A small image flow-matching model, trained from scratch.
Model: 3.97M parameters, 64-pixel images, activation gelu, patch size [4, 4].
Training: cautious_adamw at rate 0.002, 6500 steps, batches of 128.
Rows from block 9, named by matrix and row number. Rows with one number belong to one neuron. Each number is 128 + 32 x the weight over its row's rms, rounded and kept within 0 to 255. All counts start at 0. After the name is the row's rms in percent of the matrix's.
# fc1: MLP up (model.blocks.9.mlp.fc1.weight, 640x160), inputs 80-159
# fc2: MLP down (model.blocks.9.mlp.fc2.weight, 160x640, transposed), outputs 80-159
fc1.417 099 [168 142 168 159 148 158 145 107 103 149 165 193 121 108 163 144 127 110 100 137 133 113 158  58 195 161 104 127 150 110 119 135 162 155 139  96 145 132 143 171 114 131 156 108 108 105 143 134  96 108 168 151 142  48 133 121 108 166 144 115 156 110 101  90 154 104 103  73 175  80 139 121  53 142 116 115 147 123 131  60]
fc2.417 099 [117  86 198 100 101 116  78 176 104 135  94 101 158 136 196 132 115 111 172 152 122 153  97 142 109 131 120 194 152 141 111 135 149 129 103  97  89 166 181  86 112 143  93 121 131  70  88 170 129 113 163 181 186 168 166  97 175 171 130 146 106  79 155 149 174 127  92 126 158 128 124 140 117 159 135 198  61 107  83 193]
fc1.418 121 [134 135 125  83 129 183 130  28 128 120  93 139 140 161 144 103 105 161 113 151 121 139 141 131 175 185 116  99 148 146  90 138 139 140 154 100 162 135 112 162 140  29 167 117 140 184 138 189 154 152 102 131  81 173 162 167 140 157 103 146  88  99 160 154 169 142 196 122 182  61  94 113 113 139 121 150 125 136 126 169]
fc2.418 129 [153 106  85 176 162 102 134 197 109 130  78  84 193  95 128 146 145  83 138 145 120 123 193 171 144 108  78 153 119 155 114 107 167  84 166 156 134  62 135 144  89 129  50 183 114  69 142  89 113  98 152 140 149 154 147  97 162 136 111 154 120 146 117 102 128 166 110  88  95 113 180 107 171 143 199 100 137 128 117 110]
fc1.419 117 [ 97 116 148 118 187 189 140 128 136  76  90 114 114 131  91 131 129 200 137  98  85 106  93 117  96 191 122 137  79 121  84 128 161  77  77  96 106 119  96 117 121  84 149  44 137 146 132 152 193  98  85 126 102 135 163 171 138 131 131 156 115 125 219 195 130 128 133 176 160 125 104 110 169 119 103 100  98 137 113 176]
fc2.419 114 [120 172 100 125 140 114 112 113 138 188 171 159 156 126 188 125 170 138 156 153 139 128  90 147 116  95 114 165 142 134 139 151 137 155 140 186  78 111 119 101 143 152 105  95  43 136 136  89 131 145 120 122 129 196 141 131 145 146  95  75 142 106  65 172 124 141  96 195  89 111 151 121 141 176 191 159 108 104 150 141]
fc1.420 099 [106 174 160  95 106 120  61 128 112 106 126 116 123 166 144 144  74 122 153 166 116 128 122 161 101 152  83 115 113 100  97 112 128 112  96  31  70  63 100 146  61  74 148 131 146  92 112 127 143 109 136 145 162 130 150 158  91 175 112 126 169 130 159 150 131 123 169 129 142 159  76 129 158 120 199 140 130 115 178 147]
fc2.420 109 [140  91 167 100 162  54 113 115  68 158  64  79 122 128 133 120 195  95 152 167 102 103 125 142 129 164  77 124 200 160  75  90  97 190 162 143 186 156  56 102 121 142 117 185 167 138 125 126 135  90 169 119 127 101 148 153 126  95 144 134 123 159  86  63 126 121 131 169 111 101 125 153  92 124 130 123 137 171 122  84]
fc1.421 106 [133 125 110  79 135 111  73 143 135  74 184 104  97 159 155 165 140 213 174 155 109 143 127  95  80 176 111  93 131  89 101 129 101 129 177  85 120 118 153 203 139 131  85  71 125  90 120  75 169  89 129 121  76 141  68 154  76 104 127 144 101  72 120 181 125 106 167 136 132  84 118 176 133 144 154 185 122  82 127 149]
fc2.421 095 [177 155  95  85 114 145  85 140 159  91 110 169 192 136 110 122 161 155 121 149  85 137 148 137 124 182 116 121 142 134  91 123 107 112 122 129 117 145 106 146 124 125 178 100 115 155 156 129 104 102  84 175 141 156  94 109 158 148 107  98 124 126 191 214 120 148 153 123 100 134 148 165  77 187 213  42  92  94 116 147]
fc1.422 093 [ 69 178  89 163 157  69 153 111 144 121 148 120 155 137 118 112  92 146 120 108 126 139 132  87 123 143 103 143  94 102 122 144 148 177 120  46  93 125 166 144 137 152 111 120 142 141 153  83 153 194 118 152 146  78 100  95 168 126 168 152 185 167 165 112 157 143 172 151 197  96 113  94 115 170  85  55 141 157 135 163]
fc2.422 090 [158  83 143 132 131 132 121 141 114 134  64 123 104 124 107 131 120 154  83 163 124 166 115 181  75 137 226 118 142 119 109 126  74 120 106  93 107 152 107 139  94 152 215 123 137 113 123 155  92 150  71 146 111 143 149  74 137  79  88 151 151  98 100 116  79  96 149 171 180 137 115  96 136 167 110 104 116 141 120 161]
fc1.423 085 [163 124 124 108 115  90 170 117 143 115  83  91 107 176  91 141 172  73 124  65 126 130 152 143 140 150 142 141  88  73 100  92 176 161 125  97  98  92 185 129 132 176 141 141 123  73 139 131 146  96  94 168 165  93 176  68 148  99 159 142  88 116 102  61 172 160 108 132 143  84  64 156  92  85 128 115 137 174 133 128]
fc2.423 085 [140 154 140 130 110 211 163  98 194 119 145 103 161  67 161 119 136 157 108 179  90 160 168 102  70 147  98 132  93  91 130 136 116  76  41 188  96 161 190 107 114  67 137  32 100 141 141 142 159 131 180 160 115 110  98 132 135 126 160 161 120  89 104 119 176 135 147 168 123  82  92 154 150 199 139 166 109  97 126  81]
fc1.424 112 [142  83 186 182 115 107  93 104 137  93 154 146 155 138 138  71 138 170 147 165 167 130 139 124 127 139  98 136 175 138  68 110 136 123  90  60 163 150 104 164 106 108 150  82 138 124 150 129 105 121 100 168 151 215  99 149 155 161 109 121 155 106 137 141 140 122 101 182 136 146  92  83  93 136 165 146  95  39 120 121]
fc2.424 101 [160 136 134  87 157 184 145 169 116 130 101 105  56  98 116 104 108 118 127 164 127 129 122 146 153 116 144 111 129 109 122  67 153  61 173 124  87 140 152  93  66 120 116 122 127 121  90  76 120 121 179  54 129  98 116  73 130 174 149 155 125 181 149 122 130 110 176 118  92  86 200 165 172 143 155 121 130 177 132 183]
fc1.425 131 [159 165  88  83 137 112 116 103 113 129 144 111 185 169  34 143 111  95 179 136 121 169 147 123 116 152 161 119 147 150 100 100 173 103 160 102 136 144 161 168 147 141 135  96 130 120 114 140 135  97 160  71 153  82 133  82 103 195 226 108 123 137 116 141 140 155 158 128 137 122 122 110 144 134 154  98 147 106 101  99]
fc2.425 128 [100 102 173 112  84 179 116  89 107 115 144 155  51 114 140  94 146 193 132 145 144 118 103 137 146 129 170 142 124  61 145 122  57 156  89  87 117 192 139 135  87 128 165 129 140 204 108 154 130 178 179 150 132 147 159 178 149 154 116 100 144  83 138 109  91  81 185 113 131 129 135 209 107  90 109 154  97 103 137 169]
fc1.426 094 [ 75  94 190  83 159 141 149 136 127 108  92 121  92 162 181 106 178 165 168 138 154 132 162  87 136  93 143 173 103 169 157  81 136 154  88 144 121 128 107 149  76 142 110 128 156  93 121 121  96 173 116 136 203  93 122 152 106  96  79 133 136 153 164 135 139 107 135 172  99  84 162 115 111  80  68 138  87 202  99  92]
fc2.426 095 [196 167 137  94 111 128 112 121 103 156 114 135 216  71 179 156 118  98 157 125 161 108 158 144 102 176 153 133  86 187  90 170 136  69 143 184  88 139  98 141 162 122 131 128 101 130 148 108 147 100 109 151 107  88 148 110 147 149  99 121 113 143 128 151 118 163 125  61  44 177 179 116 110 165 157 102 129 121 114 191]
fc1.427 098 [155 152 121 107 136 163 128 171 113 101 132 139 153 120 102 148  94  82 149 129 209  98  74 133 133  94 153 172  85 106 135 100 182 151 103 156 163 113 183 170 155 115 171 124 162 123 154 100 160 147  89 118 142  86  74 120 162  96 126 134 144 182 136  78  82 143  94 117 202 173  73 115 114 119 207 111 121 143 150 112]
fc2.427 093 [121 184 140 121 113 138 160 141  99 105 167 133  86 147 143  57 101 162  93 136  71 149 116 106 150 141 160 160 111 111 130 134 154 122  60 156  91 147 119 137 160  97 114  93 108 168 146 105 144 165 162 154 187 111 131 161  52 141 145 129 104 158 105 146 153  96 145 138 110 142  83 167 101 152 125 112 158 135 162 126]
fc1.428 126 [102 141 134  97 159 180 130 174 108  56 117 117 120 165 154 120 186 125 155 145  72 122 116 144 126 129 176 121  53  70 119 128  59 176  52 130 110 184 148 136 114 181 120  95 165 144 148 118 124 100 130 125 176  85 161 146  92  70 110 120 178  57 116 101 138 134  80 117 141 143 154 152 154 161 155 115 151 139 147 148]
fc2.428 141 [118 102 108 155  88 145 137 168 124 111 164  68 185 144  70  84 144  73 143 144 133 150 151 129 109 126 136 167  71 145 138  34 152 102 122 128 127 105 153 130  87  97  99 139  83  89 145  88 157 136 145 113 168  38 170  96  73 196 133 160 136 174 182 111 164 122 147 106 150 177 166 156 195 128 156 158 163  96 118 134]
fc1.429 096 [129 120 141 135 187 135 166 115 145  98 151 172 110 133 173 145 103 208  93  79  89 148  67  66 131 130  72 139  88  96 144 142 136 168 132  77 172 115 137 145 103  65 115 189 109 106 179 119 168 133 129 172 135 108 121 123 150 147 114  87 136 148 160 164 140 128  98  47 114 130 133 178  74  71 109 180 129 124 124 100]
fc2.429 103 [126 196 130 113 113 192 100  97 119  92 139 101 167  95 158 160 156 109 127 214 138 167 150 132  98  73 136 151 101 100 132 105 123 102  51 149  96 119 101 104 121 129 143  83 158 136  96 172 186 115 157 130 180 171 124 101 131  84  86 181 131 140 121  87 170 133 120 192 161 126 110 169 146 146 144 113  92  84 108 100]
fc1.430 092 [109 162  90 100 110 117 116 132 125 152 111  85  80 125 150 113 125 138 156 143 175 125 161 114 128 100 115 112 165 155  80  64 148  76 106 117 135 150  76 156 104 201 123 142 106 138 133  21 139 102 182 108 134 105 157 137 135 117 158  92  83  74 197 120  65 114 143 156  95 110 134 108 143 158 134 128  69 169 168 128]
fc2.430 100 [147 182 126 115  93 158  69 150 152 123 150 188 168 137 126 100 161  96 129 185  86 124 118 152 165  89 193 137 119 140 141 109  85  83  70 120 158 160 156 135 149  80 158  52 134  99 138 192 171 161  85 152 149 131 112 146 123 106  90 147 122 174 103 150 216 150 103 172 139 115 131 139  98 190 132 177 106  82 115 124]
fc1.431 094 [146 109 173 107 135 117 183 136 126 133 163 161 110 198 135 175 159 114  97  41  99 113  58  42 157 124 155 116 137  92 146  89  96 163 142 153 172 102 167  93 107 170 114 111 127  96 137 112 137 147 168 121 114 100 181 108 120 164 106  90 150 106 130 130 153 150 121  85 201 184 115 153 139 108 110 145 107 157 125 102]
fc2.431 102 [155 204 139 126 114 197 121  93 145  58  99  86 152  67 162 160 104 157 110 166  88 148 171 108 151  86 157 148 145 146 103 142 141  81  97 115 112 161 113  91 144 137 181  90 123 155 122 199 138 151 178 126 155 141 133 149 146 113 107 156 133 121  91 145 127  85 132 160 159 110 162 123 107 192 125 138 131 129  90 115]
fc1.432 090 [135 100 115 112 125 117 189 127  83 130 139 125 144 186 115 196  88 137 146  99 170  96 140 168  92 147 158  62 110 116  90  67 117 134 128 112  55 100  65 183 160 194  83 113 115  74 111 122 154 126 132 172  86  81 130 193  91 132  62 151  98 138 147 101  81  59 128 150 134 137 132 148 161 146 141 163 165 191 101 116]
fc2.432 097 [170 111  92 133 158 120  91 174 117 152  92 139  80 151 176 103 195  80 132 174 106 133 145 175  86 112 147 113  99 120  93 102 192  77  76 142  97 150 140 159 158  76 154 117 115 124 116 157 128 137 109 166 142 104 139 108 189 150 119 126 176 181  93 120 153  95 134 174 141  77  82 107  94 150 176 120  99 194 117 119]
fc1.433 123 [109  87 166  66  99 126 137 138 133  97  99 135  57 152 115 157 175  96 160 158  67 125  89 152 133 144 123  98 110  87 114  97  95 139 148 122 122 121 112 177 111  92 152  96 115 194 162 168 102 106 107 146 129 186  86 151 118 179 128 161 126  73 131  76 166 134 154  86 112 163  84 141 167 102 205 152 210 109 104 144]
fc2.433 123 [134 131 151 133 101 169 137 141 165 103 130 137 121 108 101  94 109 117  96  64 185 143 152  92 146 122 141 120  70 157 176  75 135 127 107 104 120 198 167 152 132  91 179  95 119 145  94 128 220 100  90 138 199  89 110 142  58 107 157 153 138  97 148 143 121 114 157  99 167 149  86 100 119 147  80 115 156 148  66  97]
fc1.434 124 [114 146 103 160  87  82 107  74 183 145 124 125 137 164 105 168 129 150 132  89 145 125 130 104 110 114 111 120 139 157 144 160 210  42 176 127 131 126 145 139 122 115 123 119  98 140 132 131 118 133 168 137 148 150  66 120  99 137 180  83 163 198 136 139 168  80 184 126 129 135  87 148  96 121 177 106  81 139 113 128]
fc2.434 119 [145 129 141 104 156 136 115 115 125 133 102 142 105 152 156 174 163 126 150 103 116 132 121 113 115 118 151 145 144 116 147 179  91 158 110 149 153 153 139 122 189 207 138  92 153 141 167 173  80 105 135 115  80 209 141 178 145  91 102  91 150 109  81 165 140  73 115 130 126  91  95  65  70 158 114 147 123 135 155 168]
fc1.435 108 [134 108 135  59 150 168 155  95 171 147  60 158 132  85 166 112 136 137 149 144 118 123 127  98 109 145 132 205 163 167 132 122 151  95  82  96 206  89 151 115 142 127 122 120 116 133 135 131 140 144  89  94 113 143  97 108  98  93 114  78 100 119  54 136 158 112 157 112 117 172  84 151 148 181  92 152  41 138 121 139]
fc2.435 110 [ 82 116 143 151 102 125 137  82  94 150 144 137 108 224 120 129 139 115 147  56 173 101  61 136 150 146 150 142  96 143 161 176  74  80 172 114 149 126 138 189  91  86 152 144 141 126 120 160 122 109 182  83 173 112 150 128 131 123 121 104 112 142 181 113  97  89 173 128 130  98 155 162 131 142  63  60 130 130 101  94]
fc1.436 098 [180 109 165 135 133 129 155 164  84 164 167 180  99 101 168  87 173 123 172 146 133 115 101  78 197 141 159 161  85  97 102 126  87 143 102 130 202 137 139 173 138  90 114 110 116 101 146 157 189 144 127 158 106 128  72 103 110  79 111 141 159 103  98 116 136  88  79 103 197 109  87 109  80 108 119 144 180 120 152 166]
fc2.436 099 [121 151 121 136 101 177  49 159 202  86  84 124 167 121 118 135  62 121 111  90 183 194  95 117 105 148 154  89 154 102 125 124 109  88  61 159  85 125 113 112 117 102  91  84  93 117  68 117 113 136 179 198 151 123 131 115 159 120 137 171  83 159  96 150 193 130 151 178 113 144  75 143 133 159 174 109 117  58  97  53]
fc1.437 088 [150 172 156 130 154  66  76 175 153 133 175 119 169 144  80 195 141 146 156 137  83 143 121 104 135 123 161 126 124 124 162 105 142 145 124  61 148 127 116 103 180  91 102 146  96 114 111 113 137 151 114 145 119  82  69 171 130 105 160  98 118 134  94 107 124 136 145  81 136 173 117 158 156 148 148 188  56 145  83  96]
fc2.437 089 [161  80 112 174 112 150  99 154 153 119  85 133 147 112 135 132  95  94 158 185 193 149 147 124  77  99 129 127 108 132 141 136 146  95  77 100  69 125 126  76 125 141 138  94 100 125 131 171  92  97  81  81 125 131 161 109 154 139 120 100 102 149 171 162 125  79 145 139 161  77 127 166 147 181 142 159 178  93 107 149]
fc1.438 120 [115 124  75 102 114 137 125 130 106  69 109 140 161  80 126 169 130 117 124 152 110 164 123 152  82  58 125 132  56 154 167 132 144  66 114 172 122 118 149 112 112 144 155 145 105  94 110 204  88  96 178 130 117 139  94 153  96  71  83 132  69 101 102 129 158 128  90 173  94 118 104 157 113 115 171 180  93 144 145  91]
fc2.438 108 [119 144 141 117 166 111  96 169 163 153 112 123 105 173 113 109 142 189  88 119 141 112 107  89 121 143 131 134 166  97 117  54  85 130 180  53 171 190  72 105 109  91 154 140 168 163 114  88 150 110  94 130 133 113 194 101 104 104 164 150 140 155 141 104  71 151 159 105 146 114 143  95 133 154  91 104  84  64  91 123]
fc1.439 137 [ 88 135  98 118 116 122 143 130 128 111 183 185 177 167 138 183 139  73 138 121  98 194 157 100  60 126  94 149  80 130 140 131 178 110  81 223  91  67 116 150 102 119 131 111 140 133 114 127 101 158 113  74 131 121  91 146 103  44 137 137 101 144 124 147 139  96 150 184 161 167  81 128 161 145 213 144  76 122 125  88]
fc2.439 131 [192 106 121 123 141 100  84 174 137 153  84  39 115 127  91 139 139 179 138  94 175  79  81 157  96 178 122  94 170 100 130  76 142 136 109 121 106 159 126  88 174 159 100 162 122  98  75 150 140  48 147 112 189 154 194  71 153 142 166 136 115 112 163 117 111 138 144 110 124 104 147 167 112  83  77 162 116 142 143 127]
fc1.440 096 [169 163 118  93 129 128  97 127 146 124 109 105 131 169 132 114 126 100 105 105 104 130 127 110 102 113  91 127 150 147 120 105 155 125 149  70  82 178 102 146 155 108 146 136 140  67 117 120 140 126 147 168 138 129 180  91 187 148 148 134 142  89 120 127 180 108  98  70 119 127  66  77 196 156 133 173 154 156 120  83]
fc2.440 089 [140 107  99 141  74 156 111  96 131 110 194 157 133 126 153  99 107 114 133 110 162 152 122 162  99 154 102 159 161 155 144 193 124  96  67 118  76 160 101 151 173 136 153 118 132 133 113 125 120 130 122 111 154 129 157  93 159 158 152 144 160 145 195 168 142 149  98  75 153 216 151 151  97 214 139  93  96 112 124 108]
fc1.441 087 [153 131 129 169 129 125  83 124 120 154 144 108 124 111 143 157 151  90 152 104  53 136 111 115 108 156 129 113 112  79 115  91 163 139 113  89 128  75 178 142 179 101 179 112  87  94 157 121 137 126 134 155 102 156 124  74 105 199  96 132 142 128 132 139 123 138 135 101 153  69 211 112 117 114  90 128 135 170 187  73]
fc2.441 097 [ 92 131 108 143 163 160 181 101 130  75 113  92 125  77  86 106 164 128  82 184 154  98 129 166 145 129  88 114 131 123 108 117  80 138 137 108  63 179  95 128  97 125 112 106 126 137 126 106 129 159 176 100  90 163  90 170  94 115 127 180 148 151 133 149 146 148 166 121  96 145 103 117 114 194 133 126 170  98 133 136]
fc1.442 088 [138 147 126  69 118 100 138 113 142 113  98 126  87 104 101 172 149  80 151 128 150 128 176 225 130 186 174 111 136 123 134 184 146  82 139 136 126 127  87  83 129 150  78 114  94  85 125 104 131  95 129  89 145 124 171 210 144 101 125 126 118 101  82 102 174 101 140  90 160 103 161  96 141 180 115 151 131 158 114 105]
fc2.442 089 [163 155 130 127  92 132 165 170 168 130  81 165  76 132  75 101 120  99 159 183  92 146 118 159 134 103 148 154  76 139 173 133 133 150  55 122 119 136 123 105 103 119 145 105 166  76 155 153 150 136 115 186 125 131  94 142  81  74 187 177 121 122 105 131 182 152 190 120 185 121 159 171 134 130 148 101 141 108 169 143]
fc1.443 080 [103  59 177  69 146 134 131 147 125 121  94 131 149 137 163  98 169 181 100 150  85 117 132 124 123 184 131 106 142 160  61 170 153 162 143 118 158  89 130 100 163 190  76 147 131 158 116  79 161 119 123 136 185 128 136  79 157 133 166  98  92  98  79 165  72 180 178  94 176 140 123 140 112 112 125 126 102 152 159 146]
fc2.443 085 [141 159 149 154 123 141 143 107 156  97  71 139 149 109 186  91 124 170 138 167 162  81  99 146 124 124 144 144  99 166  93 154 126  99  97 184  94  95 124 121 102 108 105  93  78 129 138 148 164  89  83 187 126 118 124 111 182 116 136 183 164 152  84 158 129 150 139 157 162  89  81 181 124 162 177  98 115 116 132  93]
fc1.444 089 [129  62 134 129 125 124 122 110 166 130 120 148 143 144 146  81 188 174 150 169 180 115 132 140  79  83 119  92 151 100  73 164  70 104 150 154  77 113 165 118 117 130 191  95 171  78 124 116 150 152 166 116 155 199 130 146 197 166 138 112  75 185  92 118 117 152 112 164 131  80  81 116 107 131 116 106  45 100 136 180]
fc2.444 086 [156 159 137 156 100 123 133 101 123  89 190 129 107  62 106  96 111 134 112 165  89  99 159  97 135  94 161 139  97 167 145  78 160 140  54 141 132 110 176 119 107 113 113 137 146  92 165  84 175 125 121 132 162 112 126 131 148 110 186 153 138 130 157  75 134 140  81 110 172 113  59  78 122 152 115 101  93  72 115 131]
fc1.445 114 [188 113 115 175 113 158  47 108 117  50  78  73 132 142 134 133 112 202 120 143 124 141 147 106 127 104 148 139 146 112 110 198 127 132  55 125  74 122 175 140 105 146  81 115 154 124 146 164 120  96 121 155 175 119 111 111 143 141 143 117 107 157 143 187 155 101  79 181 144 137 105 108 104 181 144 136 120  72 116 185]
fc2.445 124 [ 90 118 155 102 109 115 164 119  81 166 152 171 150 114 117  84 113 100 151 168 116 116 143  87 122 155 113 102 124 129 162  64 142 104 161 148 122 108 123 160 145 124 183 132 168 133 166 125 128 176 167  93  88 138 115 220  82  66 131 153 191 110 108  73 127 141 130 136  99 112 112  97 133  99 149 142 104 213  96 136]
fc1.446 090 [ 80 119 153  66 112 168 170  64 172 128  62 148 140  94 101 168 109 163 147 160 150  84  95 145 135 206 167 181 165 150 145 135 153 140 139 120 135 153 128 107 122 177 166 137 156 156 110  90 197 135 115 110 160  86 119 151 142 137 185 133 132 116 105 146 137 163 116 124 129 213 133 108 145 181 146  84 146 162 146 142]
fc2.446 093 [108 168 104 169 127 167 157 115  99 148 158 138  81  86 149  81 142  82 153 108 153 180 118 184  74  82 125 173  66  94 130 134 139 157  93 144 109  98 127 102 119 103  81  71 174 143 164 177 129 111 115 156 175 156 165 103 134  77  76 140 184 109 111 153 210  88 180 161 124 110 123 160 127 122 129 126 127 124 153 138]
fc1.447 084 [130 133  98  77 116 180  94  68 113 100  85 149 108 118 110 146 131 139 101  85 152 166 135 179 147 146 131  88 158 165 119 129  91 144  95 189 136 152 168 125 106 190 124 112 169 127 141 162 136  96 115 166 132 111 116 137 153 193 110 137 160 132 124  45 128 126  83  98 169 103 121 157  79 164 121 118 172 126 121  55]
fc2.447 090 [156  60 193 134 108  37 175  97  68 145 135 139  99 148 166  63  79 175 154 104 143 126 163 127 144 119 126 154 104 115 125 101 122 144 100 158 106 178 193 131 134  99 108 129 142 107  80 109 107 118 134 203 191 165 167 144 131 186 102 188  86 118 105 171 103 151  98 141 104 126  75 143 106 149 119 126 126  99 111 113]
fc1.448 089 [170 106 106 133 129 120 144 135 160 111 122 137 104 171 136 142  99 159 140 102 187 121 157 121 151 190  70 107 174 144  68 168  69 164 141 155  41 141  77 164 116 107 164 163 137 128 137 123 134 151 205 129 159 152 141 181 154  69 151 110 102  86 193 178 126 103 168 102  89 112 122 138  70 142 158  82 180 100 116 117]
fc2.448 089 [148 111 134  78 146 169  58 111 178 124 102  94 172 166 114 116 140 178 131 113 123 148 146  96 116  84 129 136  91 155 142 174 142 108  72 152 139  98  99 118 115 122 130 121 136 173 105 160 146 105 128 138 130 115 127 140  96 105 130 166  87 119  98 179 156 119 143 144 205 116 155 116 130 174 215 111 130 123  91  58]
fc1.449 085 [115 120 137 113 156 182 152 159 190  67 107 143 106 102 104  93  96  70  64 145 153 115 192 131 125 142 159 151 102 200  53 123 111 102 100 128  71 109 171  82 111 141 189 121 124 125 169  96 112  50 174 108 173  92 178 152  68 102 134 118  92 121 144 100  92 148 140 112 113 157  84 117 164 149 130  63 110 179 104  88]
fc2.449 092 [105 125  94 145 147 172 110 128  92  61  65 152 117 141  96 117 212 114 171 174 115 130 122 181 125 158 142 157  52 142 135  84 115 125  59 138  98 159 139 143 129  64 102 122 153 125  89 120 184 167 151 161  89 172 137 141 131 103 128  87 155 130 141  91 139 115 107 160 148 143 114 113  94 163 161 145 176 130 132 125]
fc1.450 095 [197 129 110 173 137 138 136 150 172 132 142 136 162 134  78 152 182  82 131 131 101 123 158 119 111 163  65 104 117 111 144 114 132 133 143  93 125 134 143 178  57 135 120  95 110  98 136 129 150 122 135 110 140 107 103 152 116  79 137 172 117 138  75 129 194  72  76 115  80 169 107 204 159 152 163 126 134 143  80  75]
fc2.450 090 [153 198 147 100 136 153 118  89 148 115 108 121 106 140 140 114 108 182 112 166 161 123 130 127 117 145 127 115 172  79  95 191 131 115  26 161 134 118 125 132  79 103 134 134 173 145  86 123 178 139 167 129 119 118 208 105  97 176 122 113  86 118 168 204 143 165 179 158 150  95  96 149 162  97 123 113 145  63 131 159]
fc1.451 102 [151 142  87 174  89 130 158 163  67 108 123  80 124 113 138 159 145 122 113 113 158 150  75 131  80  85 157 184 100 123 144  74  96 141  88 162 108 159 160 129  96 144 154 144 118  80 123 198  59 177 171 102 139 166 178  85 109 129 116 118  52 162 146 187 117 144  74 134 178 118 129 112 122 150 112 138 166 136 121  99]
fc2.451 093 [ 55 142 123 157 106 114 146 143 152 113 189 126 167 162 112  89 130  73 132 115 148 125 160 183 159 119 141 164 126  72 129 159 113 179  53 161 117  99 112 151  76 120 125 166 121  89 200  77 158 152 108 133  83 169 127 130 134 139 110 110 147 107 126 130 146 101 108  75 152 132 122  91 156 128 101 118 143  74 130 128]
fc1.452 097 [110 131 127  80 173 145 123 164 154 140 137 177 116 179  98 107 179 156 108 123  78  89 145 104 134 141 160 118 107 125 108 163 162 135 143 130  87  89 165 155  88 133 158  87  95 109 187 124 110 146 130 137 186 120 119 148  55 128 142  93 142 127 150 150 176 129 115 126 122 125 110 105 127 163 162  89 171 145 164 131]
fc2.452 092 [137 130 134 162 108 110 132 125 184 113 144 137 188 169 122  93 162 157 135 156 136 158 146  59  92 119 199 154 186 157  92  84 158 141 142  96 180 188  79 122 159 112 111 140 164 117 125 135 110 106  89 113 168  74 158  80 103  76 122 163 176 150 126 118 135  95 144  78 150 112  94  99  98  84 110 125  82 131 134 106]
fc1.453 104 [189 131 133  95 111  90  78 181 140 200 121 156 167 199  81 126 107  92 149 128  71 111 113 114 170 174 109 207 106 130 156 188 148 116 189 120 138 121 107 175  96 133 134 173 114  89 107 106 140 171  98  89 135  65 166 118 158 164  90 151  95 104  80 156 146 104 167 126 128 126  85 125 102 145 107  98  94 111 167 155]
fc2.453 098 [157 100 110  89  97 172 105  93 154 119 137 139 100 147 132 142 128 180 119 125 121 147 159  92 110 118 152 146 181 152 165 118  97 190  88 139 116 171 119 113  87 163 115 129 143 164  74 135 102 153 115 167 193 152 169 133 161 148 146 139 124  91 159 177 145 132 140 194 142 106  98 184 104 163  86 152  76 157 100 121]
fc1.454 095 [108  37 111 122 110 117 107 109 100 108 109 148 114  87 136 162  99  59  91 124 198 152 138 146 155  84 101 113 173  98 116 180 161 134 125 183  98 138 188 184 128 127 105 153 165 149  91  91  68 122 122 115 153 141 140 118 139 104 116 137 123  78  91 122 107 115 105 108 181  97 123 104 111  84 161 155 152 126 165 133]
fc2.454 099 [140 204 106 127 148 167 137 104 188 102 113 151  93 141 114 124  91 168  98 102 144  91 135 108 152 128 165 151 111 126 114  97 121  91 157  76  78 137 121 118 154  96 161 114  82 123 185 169 174 165 144 148 188 135 131 109  88 138 155 157 137 142 120 116 180 226 106 128 117 131  95 138 141 151 144 119  90 132 131  91]
fc1.455 099 [115  93 125 147  90 103 118  94 147 100 126 109 117  56  73 186 104 132  74 143 134 107 184 125 135 187 106 123 148 161 154 152 141 137 170 131 135  76 152 176  81 175  87 112 125 149 108 125 122 139 158  71 138 102 193 172  96 104 174 108 123 137 168 126 156 144 113 151 148 181 134 113 176 115 117 141  86 113 142 144]
fc2.455 101 [129  99 172 119 102 151 106 112  70 146 147  92 147 133 152 110 185  90 128 142  55  97 105 152  99 108 191  76 168  77  70 119  79 168  77 113 108 186 114  78 129 129 127  88 174 160  95 165 104 103 144 169 141 162  96  82 136  76 121 162 158  90 120 110 153 154 106 109 136 132  84 153  94 101 155 159 117 145 145 129]
fc1.456 089 [ 97 104  90  99 190 117 164 182 195  56  68  66 174  66 154 159 104 137  99 142 160 140 116 125  84 133 110 158 177 159 101 114 169  76  96 107  95 129 130  76 105 155  94 161 130  54 182 138 149 149  99 148 107 133 117 125 149 151 137  97 109 155 209  84 150 126 153 159 126  75 123 124 135 120 164 167 107 124 172 143]
fc2.456 099 [146 132 153  87  80 182  89 169 108 155 146 174 140 114 126  68 134 124 149 172  89 136 128 149 118  65 178 115 104 127 177 103 150  59  64 132 126 180 128 143 116  81 165  59 116 158 131 146 102 157  95 104 116 160 137 134 157 157 103 123 163  84 108 153 172 152 153 107 178 180 106 108 113 160 179 117 115 137 129  90]
fc1.457 116 [159 176 139 112 113 137 152 130 124  90 135 165 128 174 130 111 158  98 106 141  99 153 180 129 108 126 174 150  69 142 123 146 195 188  28 103 146 149 123 121 108 116 121 137 144  92 112 120 103 104 171  93 114  86 135  72 108 118 109 177  88 127 115 142 163 167 100 157 170 124 158 170 121 125 126 103  30 142 121  94]
fc2.457 118 [103 126  97 119 179 105 150 164 149 163 110  89 121  98  99 125 107 148 118 112 130  65 104 144 107 166 136 142 104 143 122  68 148 116 183 145 169  83 124 118 192 137  95 162 160 116 158 102 177  87  79 108 142 142 175 114 109 125 129  89  98 100 173 120 147 105  98 139 123 164  82 124 109 103 116 157 140 168 104 122]
fc1.458 096 [102  86 188  85  77 149 122 107 178 113 161 164 109 120 100 107 155 101 146 145 130 113 113  97 114 143 129 138 118  75 116 174 132 175 144 144 130  30 205 163 145 105 124  59 171 126  94 134 173 171  96  98 156 133 142 134 104 154 169 100 133 122 109 159 194 196 129 141 190 134 122 135 156 158 135  70 147 170 125 113]
fc2.458 087 [ 61 179 100 111 133 164  87 107 169  79 148 111 113  95 102 112  79 155 110 164 127 126 107 163 133 127 164 124 135 185 118 126  97  91  48 147  76 139 145 104 144 115 186  83 154  95 168 129  99 134 111 123 156 129 111 129 133 105 130  91 127 111 180 148 107 113 155  86  76 124 105 104 137 150  98 124 106  89 163 126]